Rows from block 2 of the decoder, named by matrix and row number. Rows with one number belong to one channel. Each number is 128 + 32 x the weight over its row's rms, rounded and kept within 0 to 255. All counts start at 0. Numbers have three digits each. After the name is the row's rms in percent of the matrix's.
# convs0: first 3x3 conv (decoder.mid.2.convs.0.weight, 192x192x3x3, standardized in use), inputs 187-191, a 3x3 kernel for each
# convs1: second 3x3 conv (decoder.mid.2.convs.1.weight, 192x192x3x3, standardized in use, transposed), outputs 187-191, a 3x3 kernel for each
convs0.44 103:168162109204091126101123158106121132127100128133122131154203133183180134167187108159154165152085167099145130157182144178176120125078085
convs0.45 097:138142148139113144167169151086112104110149152092097095135165139107145117117140127117154094083135151059123033150180107091076106112101124
convs0.46 097:116117133164164065142132111143139126149124050108118126078135096117163076063156109113075121078144143059056085152163154161081114146088169
convs0.47 103:132159114147096144095098184147053104151159156060109144109155101148092115168083150140108075135165082137159152091116101144126112137170111
convs0.48 098:108147125074083095076104154148147138135180117122132127080128120097150143104154117117161164102111093185130144085133109062030108142120119
convs0.49 111:113114121146118108090069128095134117137134104085140164117093107181153132132192113097161146130112120111102088077084109118126108126127213
convs0.50 098:095124120143131084108144103090121143114130125114126123138122129127107134092078169192120173150060120145117083126113130077153112115110075
convs0.51 099:114153144100098172103146088142126163181085134141137141082137105158159161115158128177140120182123124149140151157125119165162155102155210
convs0.52 104:092146136122187179103173198065120172074143057138141131155122137132139164096115162115134186103133193181141141132127131100129144149076124
convs0.53 093:119109179130108091127154112114095149157134132102137142158117149090146117144144109171087108112183150148184158113124114095089124126080149
convs0.54 103:079165150178139131127066162132141095149142088093102137172139083127121100124132129141110145108097107089127086154141127176114163154158103
convs0.55 096:121112079131134125164126135117119126185140147104116109167179114140201135108106076174158144142137090081113108132139150096183087151137114
convs0.56 105:134082142157117164075134143091190181157151157148127082072144087067143206190129127138072145166232127117117086199170124118206128111098139
convs0.57 096:128139118116118096096107163147112162134155127138096118067076093129073158144148163119104126100098113149062147081078080154114138123113144
convs0.58 102:082125141149130136121103140164106081138087136166130097101158088142141124101086138101115096109115142094184153123130146154191173105167137
convs0.59 097:118119122136075101099155132132082128115112094125117094117164129099183159102146088130106159072137109101141081196126142123152141134157119
convs0.60 097:075095077131093107122141146134137161121155138109168109125146139118142130135144155133118114143103127160128103140120144144188127139148105
convs0.61 091:139092105091124133117135083145196083099105166173126146109143106136157115136117124180108170121251075113144077163151156125150149168144098
convs0.62 106:073153130123098089132144093112150141169131152101080027111168107167100144118145108125157118108089138098119107130111130154146105142127130
convs0.63 108:116162142097103142103075170152123149100095133143210115159150116064190118135158139131117088099142133104097129116127116084203145133170139
convs0.64 092:142070119160160154129035058197114148172093100117070102154157142118102144112153095115141120087203127156136110134187107094111113110142115
convs0.65 100:116150089065082159138117118158123075127151114073106119127130077073098118100114115095142153157101150146171179112129118152126154157109063
convs0.66 095:114134152050000168109113107106121159108102153115151115115127160113226096104125098113146135085136121125115144160066132089155089169179127
convs0.67 101:152119116160025073140123150163111217080114183140174074131140115103159159156083095125086124137149063059154046089137170166117148096167121
convs0.68 107:134108117153056158134155178100178148148091182086178179161136096114119093106150092108138163149131128156092133167121108111192131139145116
convs0.69 106:107126113073031133098133137134165160053161123122135124137142092151166147121136161136042147122179159085129144121145111176116123130182142
convs0.70 099:053129132138149134140130086093118078131096147129125139143191149151223085122087094120129096120085116063132136114159141146121109069165163
convs0.71 105:088079084158179165124172050068060168117162084104122140127129093105114160065104145090138153130115090123087146127091144086119085167162125
convs0.72 107:111103136082077133103098137105143169123111120169104092075079126123170095126095136077133125102092125169094124123126115133134076128132140
convs0.73 094:143144173115114173138128117167145138139138138088049119113178116087165109120145070121156155122170158105127115137137178103088070199113084
convs0.74 098:184134046117163066081146078179115143166151134114128110145082062148112095145125085114129104169138103132150133106126127161177139137106116
convs0.75 104:147126107079161172181086118082108102154093111179131093078132148102155109118178111135107146102143178129135178148086139130074182110141096
convs0.76 103:100106180152117172120151128170191122109129135240131074103146112179154168156147129133129122109147112138116179093122136154172147144123142
convs0.77 109:083079127070054127132162154118105119117093115125154077135115066122153060146091140133139138120132078134130060146073083155171107102133116
convs0.78 098:127068178164078163115199119092142105119098114108070144112124071153111110093138075104121142172053162150210166123080148117111124121087088
convs0.79 095:085169156105059134110065109060158168078098124095150107153126104157152091162078135124094121076121154131087132140130175142162140125140110
convs0.80 077:098122118084106102147074134110080109103161173127183142107134125125101122119134112121162135121170088165108103163195148160122124115132091
convs0.81 106:123094134043117128115146114128146089131125128116143120105113120090148155071115144143126133159121177090098097145157176110136091155119143
convs0.82 097:102192126060130103116121155164095104130110066160160151139141092103137137114126101108108125138168221130108134081112144129106084121119134
convs0.83 098:154108153108102196153146122127103090147073153147032141102163119123139091119171132105166101162074071131139145133104113131110119137061195
convs0.84 106:146141154157225085116066162122113134107126161120102095150165092081149127161096126143161124106180175111088179099099124107156158169132135
convs0.85 094:130107123108143126180165108111138103124157106140099130133140140096062129164090124108131132158120182184103093116165150097086156120145095
convs0.86 093:122164117139019118102116138114151113113091139128118134122120120140130110143192156172152152117110142124151137153134137108173094118092139
convs0.87 104:153191092095255107139099119152097148199170091121082060157147136137146137161152149142163191177105139174103153167145111165128125138227158
convs0.88 098:112142138108000166088181129135120111140142128133142168134109089153220099126202112118106157134112178106095109194099124158168089130138110
convs0.89 092:111074131120151089046142158099086072134113142092118115115115112058142115048136117163119158187100116147150166102093122140059138102156132
convs0.90 102:123160177096058164090139098064166090128129137150093141139175145177175143149174110152109144131134157134131142155140158108142120128151133
convs0.91 103:083194114166065118151107126144138129165116153147077123092158107127166079155099109111139214061202166146132174135100077090158136139171139
convs0.92 101:101165152124171109132135104094170125157140151152167163177116155120170127142162125070141151113138168135145148081174158109080081149169133
convs0.93 101:155128169130136092154141084168127124110116152062115151099097099113101053151140067127147137145105146119123111174148154125090070114139118
convs0.94 097:114123146126101095090157157115127170151078087172142157099156175149154190097202104154099153153121118114130101105119157158086152108092100
convs0.95 107:133120163153093153081097129141147120097176087107048100110132132135114116126197138166162095119185127099148097106122110153193104107161109
convs0.96 103:182106130141070098105130124139044111135156128098122150090145086137173079161113100103174107069147061117192154149127133112148163103099138
convs0.97 099:070213145145116064098136133116144111122105137078148163156110064140193149126167134119123162107059135095110152142106097118108103118089123
convs0.98 098:102074134205173159075144136096105110121208122095137125111119092073194128126148123166165183177136130125162137160169099123131123111104132
convs0.99 097:124143151111125123179154124140170150123128078141143114102128137169105157116145107084111162087106158099124047135221097098167113094193097
convs0.100 106:160176109105106143151128130152092122151141132110164149129149071152152093115158117123178146080110097140135118067051093068086087141112106
convs0.101 095:143127093137092112097145168125126152129143123074135153119138092107113175053137131138147083074101112080130135130106134154151113192096141
convs0.102 098:147069109127185062113093057121126092184109083146109107067131156091139138102155140170157130172156148115100147069112123126167101111103110
convs0.103 110:159174119158075174136124119086177084122082087068161143169118122095124096053151137132188146093153120102094129118102191114164113074086126
convs0.104 106:146105098172092134109105139164115115152190185095104115092129129113127091124093113142146107074103077191050144110122101122048164146185111
convs0.105 096:123172108100061187140094086099116088121172149094122107144163117160180133115121130173119121079150146137118137144138141155119162106150086
convs0.106 102:127143116141088073062135121177104124156155145046079133154141150151227151161180103092136123208128165115148128148181154111118131136165172
convs0.107 108:085195131169185153112113108169118137192137142121141123128129113139177129186164146169091114160112084177139128096104134148069153133144097
convs0.108 096:069144133135125165124201112115134086101136161088119164133164116171118114115146096132164157120138134115207154123045099089175131146144098
convs0.109 088:127106139144169098142192172145167111101228154159100125115144130167160170106111136079147135200000106173150162105078116123112131131056139
convs0.110 104:183093088224134208113198134126140099141117147185145107129107120110171249117164145136166101094117079135136154166124133148150166135143136
convs0.111 100:113104114071155089154119121110165085064187110139091096097063101144080123072069090154129121122115114131136155117164104104122093093110076
convs0.112 103:130047144149117134201187125139161106092105123154121148140136126161069148141176124103107136069138174080101088061111149174097128174136128
convs0.113 096:108059077178187175083081104086127147197134091169166140059143138120152111103137156165151157140139121123167104153132090090085078077101119
convs0.114 099:132118159108160097090111136110166141174149141096115157146137111124169146159175117154142151079157113120121145084142112205144140139255089
convs0.115 094:069131114073185145116122105138121141154123172175150139086171110168068101150117109159088154068132151119217096118160165127151144128162152
convs0.116 099:141165149154048251097158169194169154086094112085163094162133101124104149130139116147129116116141178113105075108135135155114125192124107
convs0.117 093:140150119135171062139143133106142114145161095106135129134079078119133098116122083131157093101191123117106120061101158116078181109108165
convs0.118 106:079093131152119117129160083172158171125190125099134138088090139115077077124143136157174116146092075134110131172096132142130125146123123
convs0.119 102:166176103063072073134171102175127134150173094120127135097114126085130128096080084087153167138105169121176136135117080147138109085151177
convs0.120 100:134173150078078086138128099136130142168113117121127094060078097100189180116079130090115101087125095151162130098113086156096137121109188
convs0.121 105:190125090101162072069128142206144161083114085144066105125165114095141104136152151152057105119136106137156238086081112155071100157144113
convs0.122 104:100140127202128077144189111095172125114116147103130116107169143179138105141076147128149150118174156165098146110141096089181141170115111
convs0.123 101:180119111111121167107087095076159110097109118158049175141151118133074102111079152141102110199130129170172186079167104107070132100144125
convs0.124 112:158138136113099152135134126138140104138153099082126167072127092182167098116204097112171100186147118111152104108114109078152127138103162
convs0.125 099:136079154119178163057163173164139171091100131079145090121097077138064072155130080152198157059155158134065065145183104134125117125103100
convs0.126 101:102153058131132172167117146086138129079135139154089120125194143106103057055120096108113134112093067151105134055137135127148105131051127
convs0.127 100:140188104079097096130158097100079105110160137119051106139146120092118135147147117120138124174152135109173141106127138132123160117128142
convs0.128 105:135088108069118167088170145112127107170084085094128133151143056089118137141147132153137136125088103092165107098110113150123104167121109
convs0.129 099:127086086051010120135145136138182120088080125140150130127121140095191125130175189104082120155132108086128112126125155176161118155168098
convs0.130 109:130143122159107169102084082168143170134155179096118096154070063158078129125093119090108158065131087170168132151141112070053058107095082
convs0.131 106:157132142084077112110125147156124147094134064074112135091166152138167149113146135161102138065111107076136122120155098137085099094095127
convs0.132 103:104096103115105095109177067166207106101135165141132106134139146097164144123148115164126142114120124120162106137174065191170148135107103
convs0.133 091:172138134140054107146114134115115142111213142155118126129154099123104115134159096123091125102146115119174141130153091175078142163104107
convs0.134 097:142116139125133170113106171133134125154113108115067139157127107161218063128111081135119110147060141115081149098160086153146117107199104
convs0.135 094:076055106078096187080148154137160145120170126100135170082112090057141116102100068156115120158134149150080080112151166115115133126181139
convs0.136 100:165174135116052100125139120162220121161066158123096105149132142146161151136134103162138106112159122090155183095116113120183102128124088
convs0.137 102:148058131122027129125134112111109133129218104160141102134161076089160157171119127148135168186073152132120150096118144102129163033148106
convs0.138 098:095168098094088146126145169160111122109123140110158130153215154166087182137090078151134148124094127147110198094139124120166127145129197
convs0.139 098:136134128103092143149126134091123143114135110111155166097074108163175108136108135152148116179147144057077143121165091163123115162135187
convs0.140 091:093125137104196124113134136188122141121165092103120136102144121126131123143129110122187123139142148113152144138115134122176166136116128
convs0.141 108:168110123189148217084134121105080130127088105071126172113135067133119181132126050121112127141107106157119171087178123152108096145155137
convs0.142 095:114145115141196184097101110094141143110135083113190127120125066106136143153093106133104123101131116136146126112172185096105077096148138
convs0.143 105:116153083114111186110160145145206179156099092135180115105104117115143184117134122140137140120156174113114104138104090122164147129133111
convs0.144 091:089111090131098101179150136124137125122098143125101107106162073116105045092062059125155099117139136089106108135121097113092120141110170
convs0.145 109:129104148083192082087181174151163085136166101122122127181106096173126188084132089144101141077227052110078109137130088198148163155116059
convs0.146 104:102198082132164094119114140161111173107128080105097147113190105118141103162136115073157150156180152137126120119156077156100119139149130
convs0.147 101:108137138172131139203143149110112192135054170151176140124137137127147190154141126132185132156085155164077084134190136179151125137109172
convs0.148 087:138149110106103119120154124131124121115160124075100108108190118206189133142164158139110183136138124095172162154144117167255179138207115
convs0.149 103:128151114174162109105102183189136147137177102094085137163168147114148138142081081120125123121114183132153152126179138084082145137099133
convs0.150 097:105151121081000101111086134094108175125040144119119123101073096136122078094110095152129121100095168100142109103093119134128077126150074
convs0.151 106:083117186146126123106079139168167102081119095151159110110119116084098192113101174128107155147144187103072097121139134118150151118108149
convs0.152 097:133100097159165101146111122134107110119155129145130111133126131157180113128158115107129137129062092148177137126189120147044135093121190
convs0.153 098:140109143008143136155143106125102141181110140121059096129104106145144068121180098158124168094120171124141104132155122094153114147192149
convs0.154 103:109130059119093084182076122129130124113120137171113097139119129120158126149155136115118126136158158137108134156184127141132184139104136
convs0.155 105:096136137090135105170116129125123114140095154056102137085090129165175144142120120156109121080179186085168128110085142083084110088134157
convs0.156 104:139135107135128134150145100185110131103101138145174147144099153082161107103184157137128113138140150124149127146077083125126139126154122
convs0.157 099:154134162158091153053115074162161184149154141111157152157120144155175104157117121126095096187105166094138104121182231160159166171087107
convs0.158 100:110145134165114151175173154173130117104126135120133129112158165139171147102125103169146100133144254069034107162158170183148114090159164
convs0.159 100:116108090123075111112118090109110184089140116130143165139144127135065117064165114144073151141107167142062095170204124127167102158172110
convs0.160 090:134135116089135125092098141084083144182146109108146157141145078148140092143156167146120183145146078155119087152139078158076146147128188
convs0.161 096:123098125148140176130117114106106157173169155086129113151130135133168204102142100127134085176151130134175123171161174167202156156131141
convs0.162 107:131104146077161140146122111137160105159158143158107102201113154164089149113147106082124183121101161160119102149177160152137168170146145
convs0.163 104:154178128122083122138133119116134127129118121127086158139122163169158136152181107119147134108141128142035128085107128118147136159097097
convs0.164 102:112173146136112162131090100197215112072127088127145080104122143151212147142147164135142126071082121119109079083181126103156097146170157
convs0.165 106:109182162142180110120126121137124175137154118145142092123150115060200161091129138095115125130064074134141119097156168088104114135117132
convs0.166 102:159091154122119091078120124090132107058104131146130076076219138122178107143099158098185124156142085131107120101157132127164168081146138
convs0.167 103:123105055136126102099122135078146092144112133080144138092141137150185136171195119156155171104149130103111143138144138192161172138189120
convs0.168 104:102117183124088143093147110137121143105076069083147108099188130135165112123125163125113140147152169093188106124215062142151120113170151
convs0.169 097:122125146119132139086119120174062108078168128176184139106133150079100138149101115140161103101107181055110171172159105126134154126163125
convs0.170 102:085163098190179106107112093146172099121083104101110112125104085086153116043160143115141117121102141151054190097107119169121097125148148
convs0.171 098:163108133192062137169171149108128154153111124163142141108145134119123157138056127107147095081129091154133164128084149107147126181119137
convs0.172 087:114082104145076125160165117094144100130080173166136129112060133124174168088093044111108138117107144110116123148131159129143158132136093
convs0.173 100:089077155133125144087076121131164111183160094083179134155199098142191181090161111135165164078065124129109145140101160158138125147084100
convs0.174 107:090092119150100133116127128103127127123101141144058093125098119102152145126122105174137173150150112125088117116128113150156108099095131
convs1.44 097:123138169115144079137134167125111121180165130189161143095066112135119100157137134099135135135168126138153110121113139109067130074191168
convs1.45 094:131155065104091113097124173148090113152130147164107130114144145145136142149130106092157086176138133101218181105124099137124115129171128
convs1.46 095:136145106112138127133101058114134163125200166107174109158107189164150144158195144145056142117153122072183150135159151158123121148093125
convs1.47 103:154129082118118135150148127120105121135136107131168189151146147112146157125172116133117117144098101118139109158154142133184152105168119
convs1.48 098:059152188095169171167090131139121133097155136137112183128159148142090133130130099121102157178122145144141108065135127079135149131109137
convs1.49 107:163109147182103174109159160094089170130125123094138150114113130112136190149141127094126154178114117125172132094109113112081134163116120
convs1.50 094:147155133174115108123151170135113162158130197158149139103133117103096085150139136077181122132117184099132111146142107150127116125146132
convs1.51 098:087104153113129086093079169154117075107111043183131119166144162145068100102129142130114114117067081114132159148119147121139119108139127
convs1.52 097:079091165144083157083181153130121121141114153152124123118167132096121128120134121123110137100120164114122105125131118126147104099096143
convs1.53 100:156168135107136120092066103119146163161130112120092140146109106139163123143118113151081168128136114145171129128114152133122096112185171
convs1.54 101:110160151151070136166176109121138107191072080136105127135135105148145147101107118089185140083196158135142133136118136144154135130097117
convs1.55 102:067107161111130093153104104143121137076081171186112118135157150100123111103126141122162124118063107149106106145111141153135185143111098
convs1.56 102:123195157169105141074074060133116131103095106106122152154136147104145120138139163097072153112132112101156136131149068126116135119127114
convs1.57 096:114213145158172163109100135172164122138179155136137126125118104086147152133064129129104083175152135131181176128072096112075121159144126
convs1.58 097:076134088161151143176083136111150152161142186105109141120101146098156121105130178145187123146160086088076134139108078178090154125103153
convs1.59 106:098128126125078159111117142167143140125133159123144140144126147100162105159187151139092118050108128091085155172112163148098102108097131
convs1.60 090:152110123106161082168128146110157120163113065129119111114088110119186142151141161124119132159133080161109112191135116169146119164173124
convs1.61 102:094117146081102169141142182132136116028168131112106118128136123101125119105137157089170094158080140152135121144147141226123146161126100
convs1.62 104:130089092117062122144170116127114111209059148126107122124095147128123101120114142140115121088135126137095146130124122134127052151086093
convs1.63 099:112148100130155117149130113124166129179088159135122155115124117145100139169102139111149184164138121148157118141201114142156140153132155
convs1.64 097:169101074137124136143089123093127151143192069126102086134120126111126139085114116119149127153104179100126110135146177134147147179116108
convs1.65 096:140092158123141150174175138141178140096109072163135141136103118089097094115073127155111142086095096109125150120119104120123132123135134
convs1.66 101:122116136077152137127118145118085146110175160104012082119132123136099155147124138100144149185063083168085129126131152114150133084133150
convs1.67 101:180199090107147063160188152154107145124095121106113148118218119129219151113175150126084124121132159105098107132193146202133138135159117
convs1.68 109:042156093116067150152166098140153122164137141160095093141099110136105130144096152111105128142110144063121107125078132119094121181069111
convs1.69 100:150100160117127140172121132172124143165084117140109150169133148179143154132122133109110133104123117121121096133129123157109170128160119
convs1.70 095:129121097168074124118126178135128122124144138092163098161132137133117105125151148069133101111151141108134138132140146156150127138139105
convs1.71 103:142195092132089077068050163106160141144098117088149142110128125087065123136173131132113101167124123133116112177150137170128107120021126
convs1.72 093:099165110144144107119161187110104122081138144133134155146127139130157123121123152143141145180124097133155150127141134088184146158130123
convs1.73 092:102135118067148140142127148179176188167156140082104116135084114106153131120082154128120161174127088176082147120100083150106126096113164
convs1.74 095:138136153158153159106141109120117134132091145154095081130133104126144110105136114153165113119092064132150122112131135133118099171119096
convs1.75 094:097144184149118195156177093143155129140083128146108115130143091120115075115131144130149150152117122119121107110167128089122077139123143
convs1.76 097:114139100191114071095118110099129145133072160161137149124142159109169157146133143115105166166116090087136137115176132164097128115110156
convs1.77 102:159071097123143083133129054169086151136116131139139123117122079120098146133146125158121137171145123129149168128130121156122156116164124
convs1.78 092:117090144058100150108105098141193153130152130150140166151088122133162134141122123128117169122081140162128114108128109154163154141097113
convs1.79 105:123155116079114142148102132105129143120157098096131140116163150157111144133129143140119104127107153173116154118122111137125142106141151
convs1.80 102:149144101114150071116126085134143176121167173148148153138148185139118175128133186123083116119122082106169137124139094086122122135103170
convs1.81 096:146175144094144069138093115133114085090130137118154113168096163139103123115134133125163119075071145117098106068078116151130122169137113
convs1.82 095:164146129146038193135103145116059139100070138092086091140106102185120141134091121124190147041134109188125151143138166154161080110159121
convs1.83 099:073100167131103090137124175105125106122177091136153116126132114166109148108135126126159212051110131201125125124124143126133168140092120
convs1.84 100:096147118088044181119211096132068115092144136128181133122097163102108141173123131187177186162156080111116083113076084158145130134127093
convs1.85 092:129088112067114064076139125114130108085067100099090141109158120110113116107123089086157139166175061119100133152144155125156095133079137
convs1.86 097:117126186174161094155126118121129110135184137117141173131102122131130126096122111125092145114119109180131095135133154094129117120129088
convs1.87 104:089128152144146103151112129126116140112138039133162137156141107187102159163133135117155104116159127094135132149100127117188153134175117
convs1.88 113:124161144157103118122171114117142126132122071156192120107084093099121077117114126131155113119146149050115122117141136088165101131082142
convs1.89 093:093080175168099089101130135132154104123150140128118147143124104120115116158116109110054087203174118057170122123113181084110114134117150
convs1.90 099:149075117152130158092107158165170133095143049107119151154126159114068131129117115157110152203188209149118092125098137098111085121073135
convs1.91 099:063166126179129140151080128098048153138151114118110110152167106150173099148147107136144118068111185127099188101157091120139122149193062
convs1.92 097:086158051093148096136119100109107150143154145119121109128144187092090116141139130103120096148080139133105154107050135112090092138161134
convs1.93 134:163142143148149169088089026195172093149162115047044000090112132131125135124119093108185165136158192105098142158111162168127110120070018
convs1.94 095:123081105068100106196130140093077071129151110101128141137120139092099101094070099100129113133156144151108140134149136109128136076112122
convs1.95 101:127158142128129130070181115113077115157116104142077119133107146113144155141113154155152128103200142115125158115120153122114145169125107
convs1.96 102:141085109086201107090108133110133134100117131094166134166096147141056149134107144108057126103133151168091169172117152075086138132133122
convs1.97 094:148114152098114105103097142152131123080137141109133112136120100065050110117117106124124138219159077172118138144139105107107105133131109
convs1.98 097:145095183136083155177130100096157126083167117093189109104133131154158082149187139025148132057075151077123135166106127109133125114128122
convs1.99 102:184075108024169104166116106159149045148087101129131128144147107147137103119117140160141126060122121151118128123165165112107173130151163
convs1.100 106:217137143212141144148080110111135156157106192169133120120092087102115117097126094122130127133086122113135145098132135171133108113125157
convs1.101 094:078122100143152123153081097087138151112069097130126128131115106123186106131115114148120143163023139113117108113059115170125149129095154
convs1.102 100:157185152133173101137088112138111108122179110143176157128115168102124057123149123134120112154163113182149117169112170149075140115187192
convs1.103 106:109173093148076110123115122138081110105127132116146095113106122127124099136127157124132123093128133120171138134113101183153122124130140
convs1.104 104:141133122161184072191109158152134151115175151088095120136173117117121143117164142124107133085061140135229141141145117112139135123170160
convs1.105 100:173161089087126129122125115139117087135090117134123096124141154160131138123127102144132169125100136088134126135173142120143098132091086
convs1.106 093:150078160114103110097145157111164145120184168110115096108104087096090170121115130126123103121138169129078129069116151079141127102122124
convs1.107 104:055151151113112121113128183135147151121084148101155161133097138131119152101153147134146100117128130105081122118141111111130091119175092
convs1.108 091:117105137183094101171144098134122128135170160172169123109128121120144128119084111162073130139135145146179163117128105084216120129142158
convs1.109 101:115153110116084183164105096123141120150109189146108164115147119148144151157111100094149126121040146179156169135143148104095147171139157
convs1.110 100:163143208046135105119099107143117097116102157114097085123080124136135097104156147111077100076142085095099135087076082102112104136140166
convs1.111 098:155141099190122056099136085138100106153149172134193124170116154130112141096106113103135119106113113132107153116112122128135082084118154
convs1.112 095:101134121123084123140110114134114130133135175121084129145123140151134140102202102117113149182121104118145079141111130116159162133132077
convs1.113 104:096103141111100112116156132146177177141116125149152118138130165096096093135119143117074155126169173124168112135165126093114105094141134
convs1.114 104:172086128158070116108169109177197127183144153141159133120111120113159119132119121134163195153115086133175116135110083134166128169084172
convs1.115 113:137132116149127136125133128139139095099102123112154140135150163125112126124106119109096148110169101186096078136169131119099128107113116
convs1.116 102:075164125121095095131064166117148131149211141074100136150147156134114135136124146159075155149071137153079121164140144095154094163119150
convs1.117 098:140134136115132079125106141138162122142101148110146127133150123120190144137162134112124145094072117145139078113098102100195153116169131
convs1.118 103:176088138147109144073163146129157161172122160129094184110142173154097115158121113094104138104091110080135131162134123175140111164131097
convs1.119 098:159130133130173134153155159130138173114091093119103117139096141131064155116113113081166159152118060101101147138194087078161171129143135
convs1.120 093:141152112065170141102221152172102128158168164124182142146135111137152145123094162155155115147111150098109090112142131113104142102085134
convs1.121 095:096179120161132140184171143161113092150148128154123104116132144118132140158125094080146168121137109135148131125105118103154082144108172
convs1.122 093:095147170114192133159110147126105151114085111114092124103069135119066118112092138101122172089113175086148172162141115108100108088107119
convs1.123 096:112189127126061154116147127076132166142141131149094149100089104141147129116087112162101110120140151151162117107165140114103116108136105
convs1.124 108:130133137179135104132078140158175165134082149156125148107153152136117096136155169102183150141146078141127140167137167185165168140148155
convs1.125 098:154121109143112123088137124116087107137142114140077103163163142172129119153116127142147144153018108150149147155128123145136148154148145
convs1.126 094:060140117107118100163149142084142123143138158133107123164134148111105143116074118154135150140174122112123174125150126136156133116159163
convs1.127 091:114067128137139172097141157164114179113127109117100108123105117107105143127096137152113152021090104115086148088104112134104075132134109
convs1.128 100:121150053155103111200207208126125101157160094124129161114133172134148159136161115152127094025082108108113140121096128150140166127107167
convs1.129 104:111151141142127096147146126125154136067112078124112085119182146104107083138135142138104136110138159088108113108124154074048075164109104
convs1.130 103:099131147128105139114056133144130147127120124130153131129162108084113069126113123151128075199162095099100136104126099163191146155106147
convs1.131 097:111099127139112113086138139085119128164081153159167112105099099116125139112130137125128082167163108144105110136174155151155110081137101
convs1.132 098:149099107095108161097154143137101086103149145122131136154101119108132168097125072155145209151126095089076117148132114083120166118112144
convs1.133 108:127163147116132072117098063105151134115108118121222119136112143143229124153103115092145157086055207153121086163185122102120111150098135
convs1.134 098:116173113122161130162163088137103100107082111104118122094117143164066131125145123137182084128199177114140060126107133139121129148086138
convs1.135 095:149126118130175121222095097083134151152186119134115098133149107156128167165142125114071111083126136138211126148123104088099120123122109
convs1.136 098:109101157144112185106128089127088132066197152120119136108128143150126159138062091090126131121072150135155146154138172105097107132098106
convs1.137 102:119146101107136157087151104142146144131160134145178160138102106138136148137098128143134052120102131091073156098103175175107176159133165
convs1.138 096:074092110121153139201142135141097119103150174099178107097120147085173141118108118054105138175144162138093137109046135124110141136132121
convs1.139 103:161131150131138138100142114086149153080104085125126116131120159152139093135143114080103223151165059146113133127154108090186119139098139
convs1.140 112:092133102150093158135184154113124112118041089144107147115138131164071126118149149111089123172115078077125143110141146086173139123179148
convs1.141 103:108168125150166102145100130078100132124121127158142126138122167134114119123129111162157150126081094134180105117123135109158111160139137
convs1.142 098:124101157153147103149161173103098147146127095135202146123159134117107101163148160124146176124135108123095100111147136142088126076137146
convs1.143 099:068105098041096112072087124171133131098151125127145149137147134128170153124133155133158088135123094139130203120105077122160134138139125
convs1.144 134:196154113155156167072084140184128077186135104138088052096094100133137127154122106038074112091118117100126144178119103179127076168111055
convs1.145 104:204161130164099147104179117173097142114130100147173107139109125152142159127165085110168169078153163115179077128076123131156129156130135
convs1.146 098:198082163127203084081081112139117128065056148096128097117110142154105166147091143167178133180112148170083135111125122072089093095098144
convs1.147 099:136153148126114121148139177111092084128168101117163099137074139087128116105108112136085109162125131086079125160069092174145142126103097
convs1.148 108:167087133182187162173107130146118156134195096114126107147083159123090150117119130106086075143176022150132134102095166088110151107114093
convs1.149 101:131143114109177200130093131100165135202139084140142108166104102160136104098077133125122125121180093116086158098099100156110094154142136
convs1.150 110:149177172127124109133086128127137132126182179103119140138164141136102169132152146129106125110100134146094134117156134166165165133072135
convs1.151 105:092102120115074182125163123096148151126182123122171152063085092157154151111133142135071106102072047122119154119126120187200170156152181
convs1.152 097:111083094095128185136111129088127126114174189114133147127137170129132142125106144156157067152184185116115141107204124064145090119078099
convs1.153 092:156133168071135139107134137099056096128135132085152142161125136160159102166144165144082148108162124139152121154099141108129157129124151
convs1.154 098:142122093049117119125173113204168138135109142170111131113086132099155100084146119179163145153164110140195100135127135133100159147094149
convs1.155 102:157199179090087189142120147109150121121158159127188109154146126128129114148150128099082148067196144131101226121135149142115170145147125
convs1.156 110:157132123116136144095138077108120119078130120094119182116140158134123102134140116056105100167139151103125153140084134160133113151144145
convs1.157 101:125118099115184201131111098130164128075170120161118143135104118126110125170144140124111113147110152137145140112157176142131125152071073
convs1.158 104:184100141088063186116106072125118171089112184120171141140138147152178145142101124090150127171134084151081167141103133153141159135161091
convs1.159 094:174165125131198147117138092095139086129047118114124087123134135122144130135151153130132083141116123084138114128136141092093129101113101
convs1.160 091:123129166173156146153114095054113170152139159116154100096121130132145112145163119141102119127150159094154123126112143154199167144118112
convs1.161 098:118090124087125141107080083152174135096105120109186122136159142096102149125115165110127108107058071118117122110121117072118151141153134
convs1.162 104:177100117117176086080122102116096092152067182140131169130143120117111151105116149167103113159124088165070090102118139142150161187131169
convs1.163 098:163193131124129155141105116145126121107129152147120138129110123130121122127122145107128098104118116175154138147158110102152148166142119
convs1.164 101:172016169159079159136157088096108087116149083142107111112175121136159164133126142090126178055091074146143118145128112086139118091160099
convs1.165 097:088104046106167135157087190125112135103149148096136146120127148111104112103107133154127165112194127152085123112145147093124100134123138
convs1.166 096:121163117108216157100124198147153089114140117107138182073087124129126151115132152187189108104123165138135134084090115100131142076130186
convs1.167 099:148123104151160138137107163108095159136164102143130160122119124092104131147141129168131119106091146133122144097097166104096105114122128
convs1.168 096:057139137117153175123123085120153147155165123110185119142129111123129133130153133081095181129107143144113133149097120161151124115154121
convs1.169 102:139082156110142095088150149118108069125163134138153144139119172119138153127114121123070163099118160131095115155154197086094070133152142
convs1.170 099:154129130135101125139102142131164112081109135146090141121161158105126115118104106111125086153128101080110110132109138133125158141140137
convs1.171 100:177164045146095114176131124114117166101174220126093171156143134156107152096110138175118107128161112159124103080120091169164151142132113
convs1.172 098:121054152157116087141054142156087118134149144130155096141114102083177093110157113086134188109096131089123115137117099129148137104122151
convs1.173 098:116151155143191241203208101118150147167083136164071159113116082109106112096099100110160097178093159135126129101145130178140139166085114
convs1.174 110:132190100090123153126070110128172140109102121124164192147140132116122099157140166131141156075128098109127144126135167161158133150143147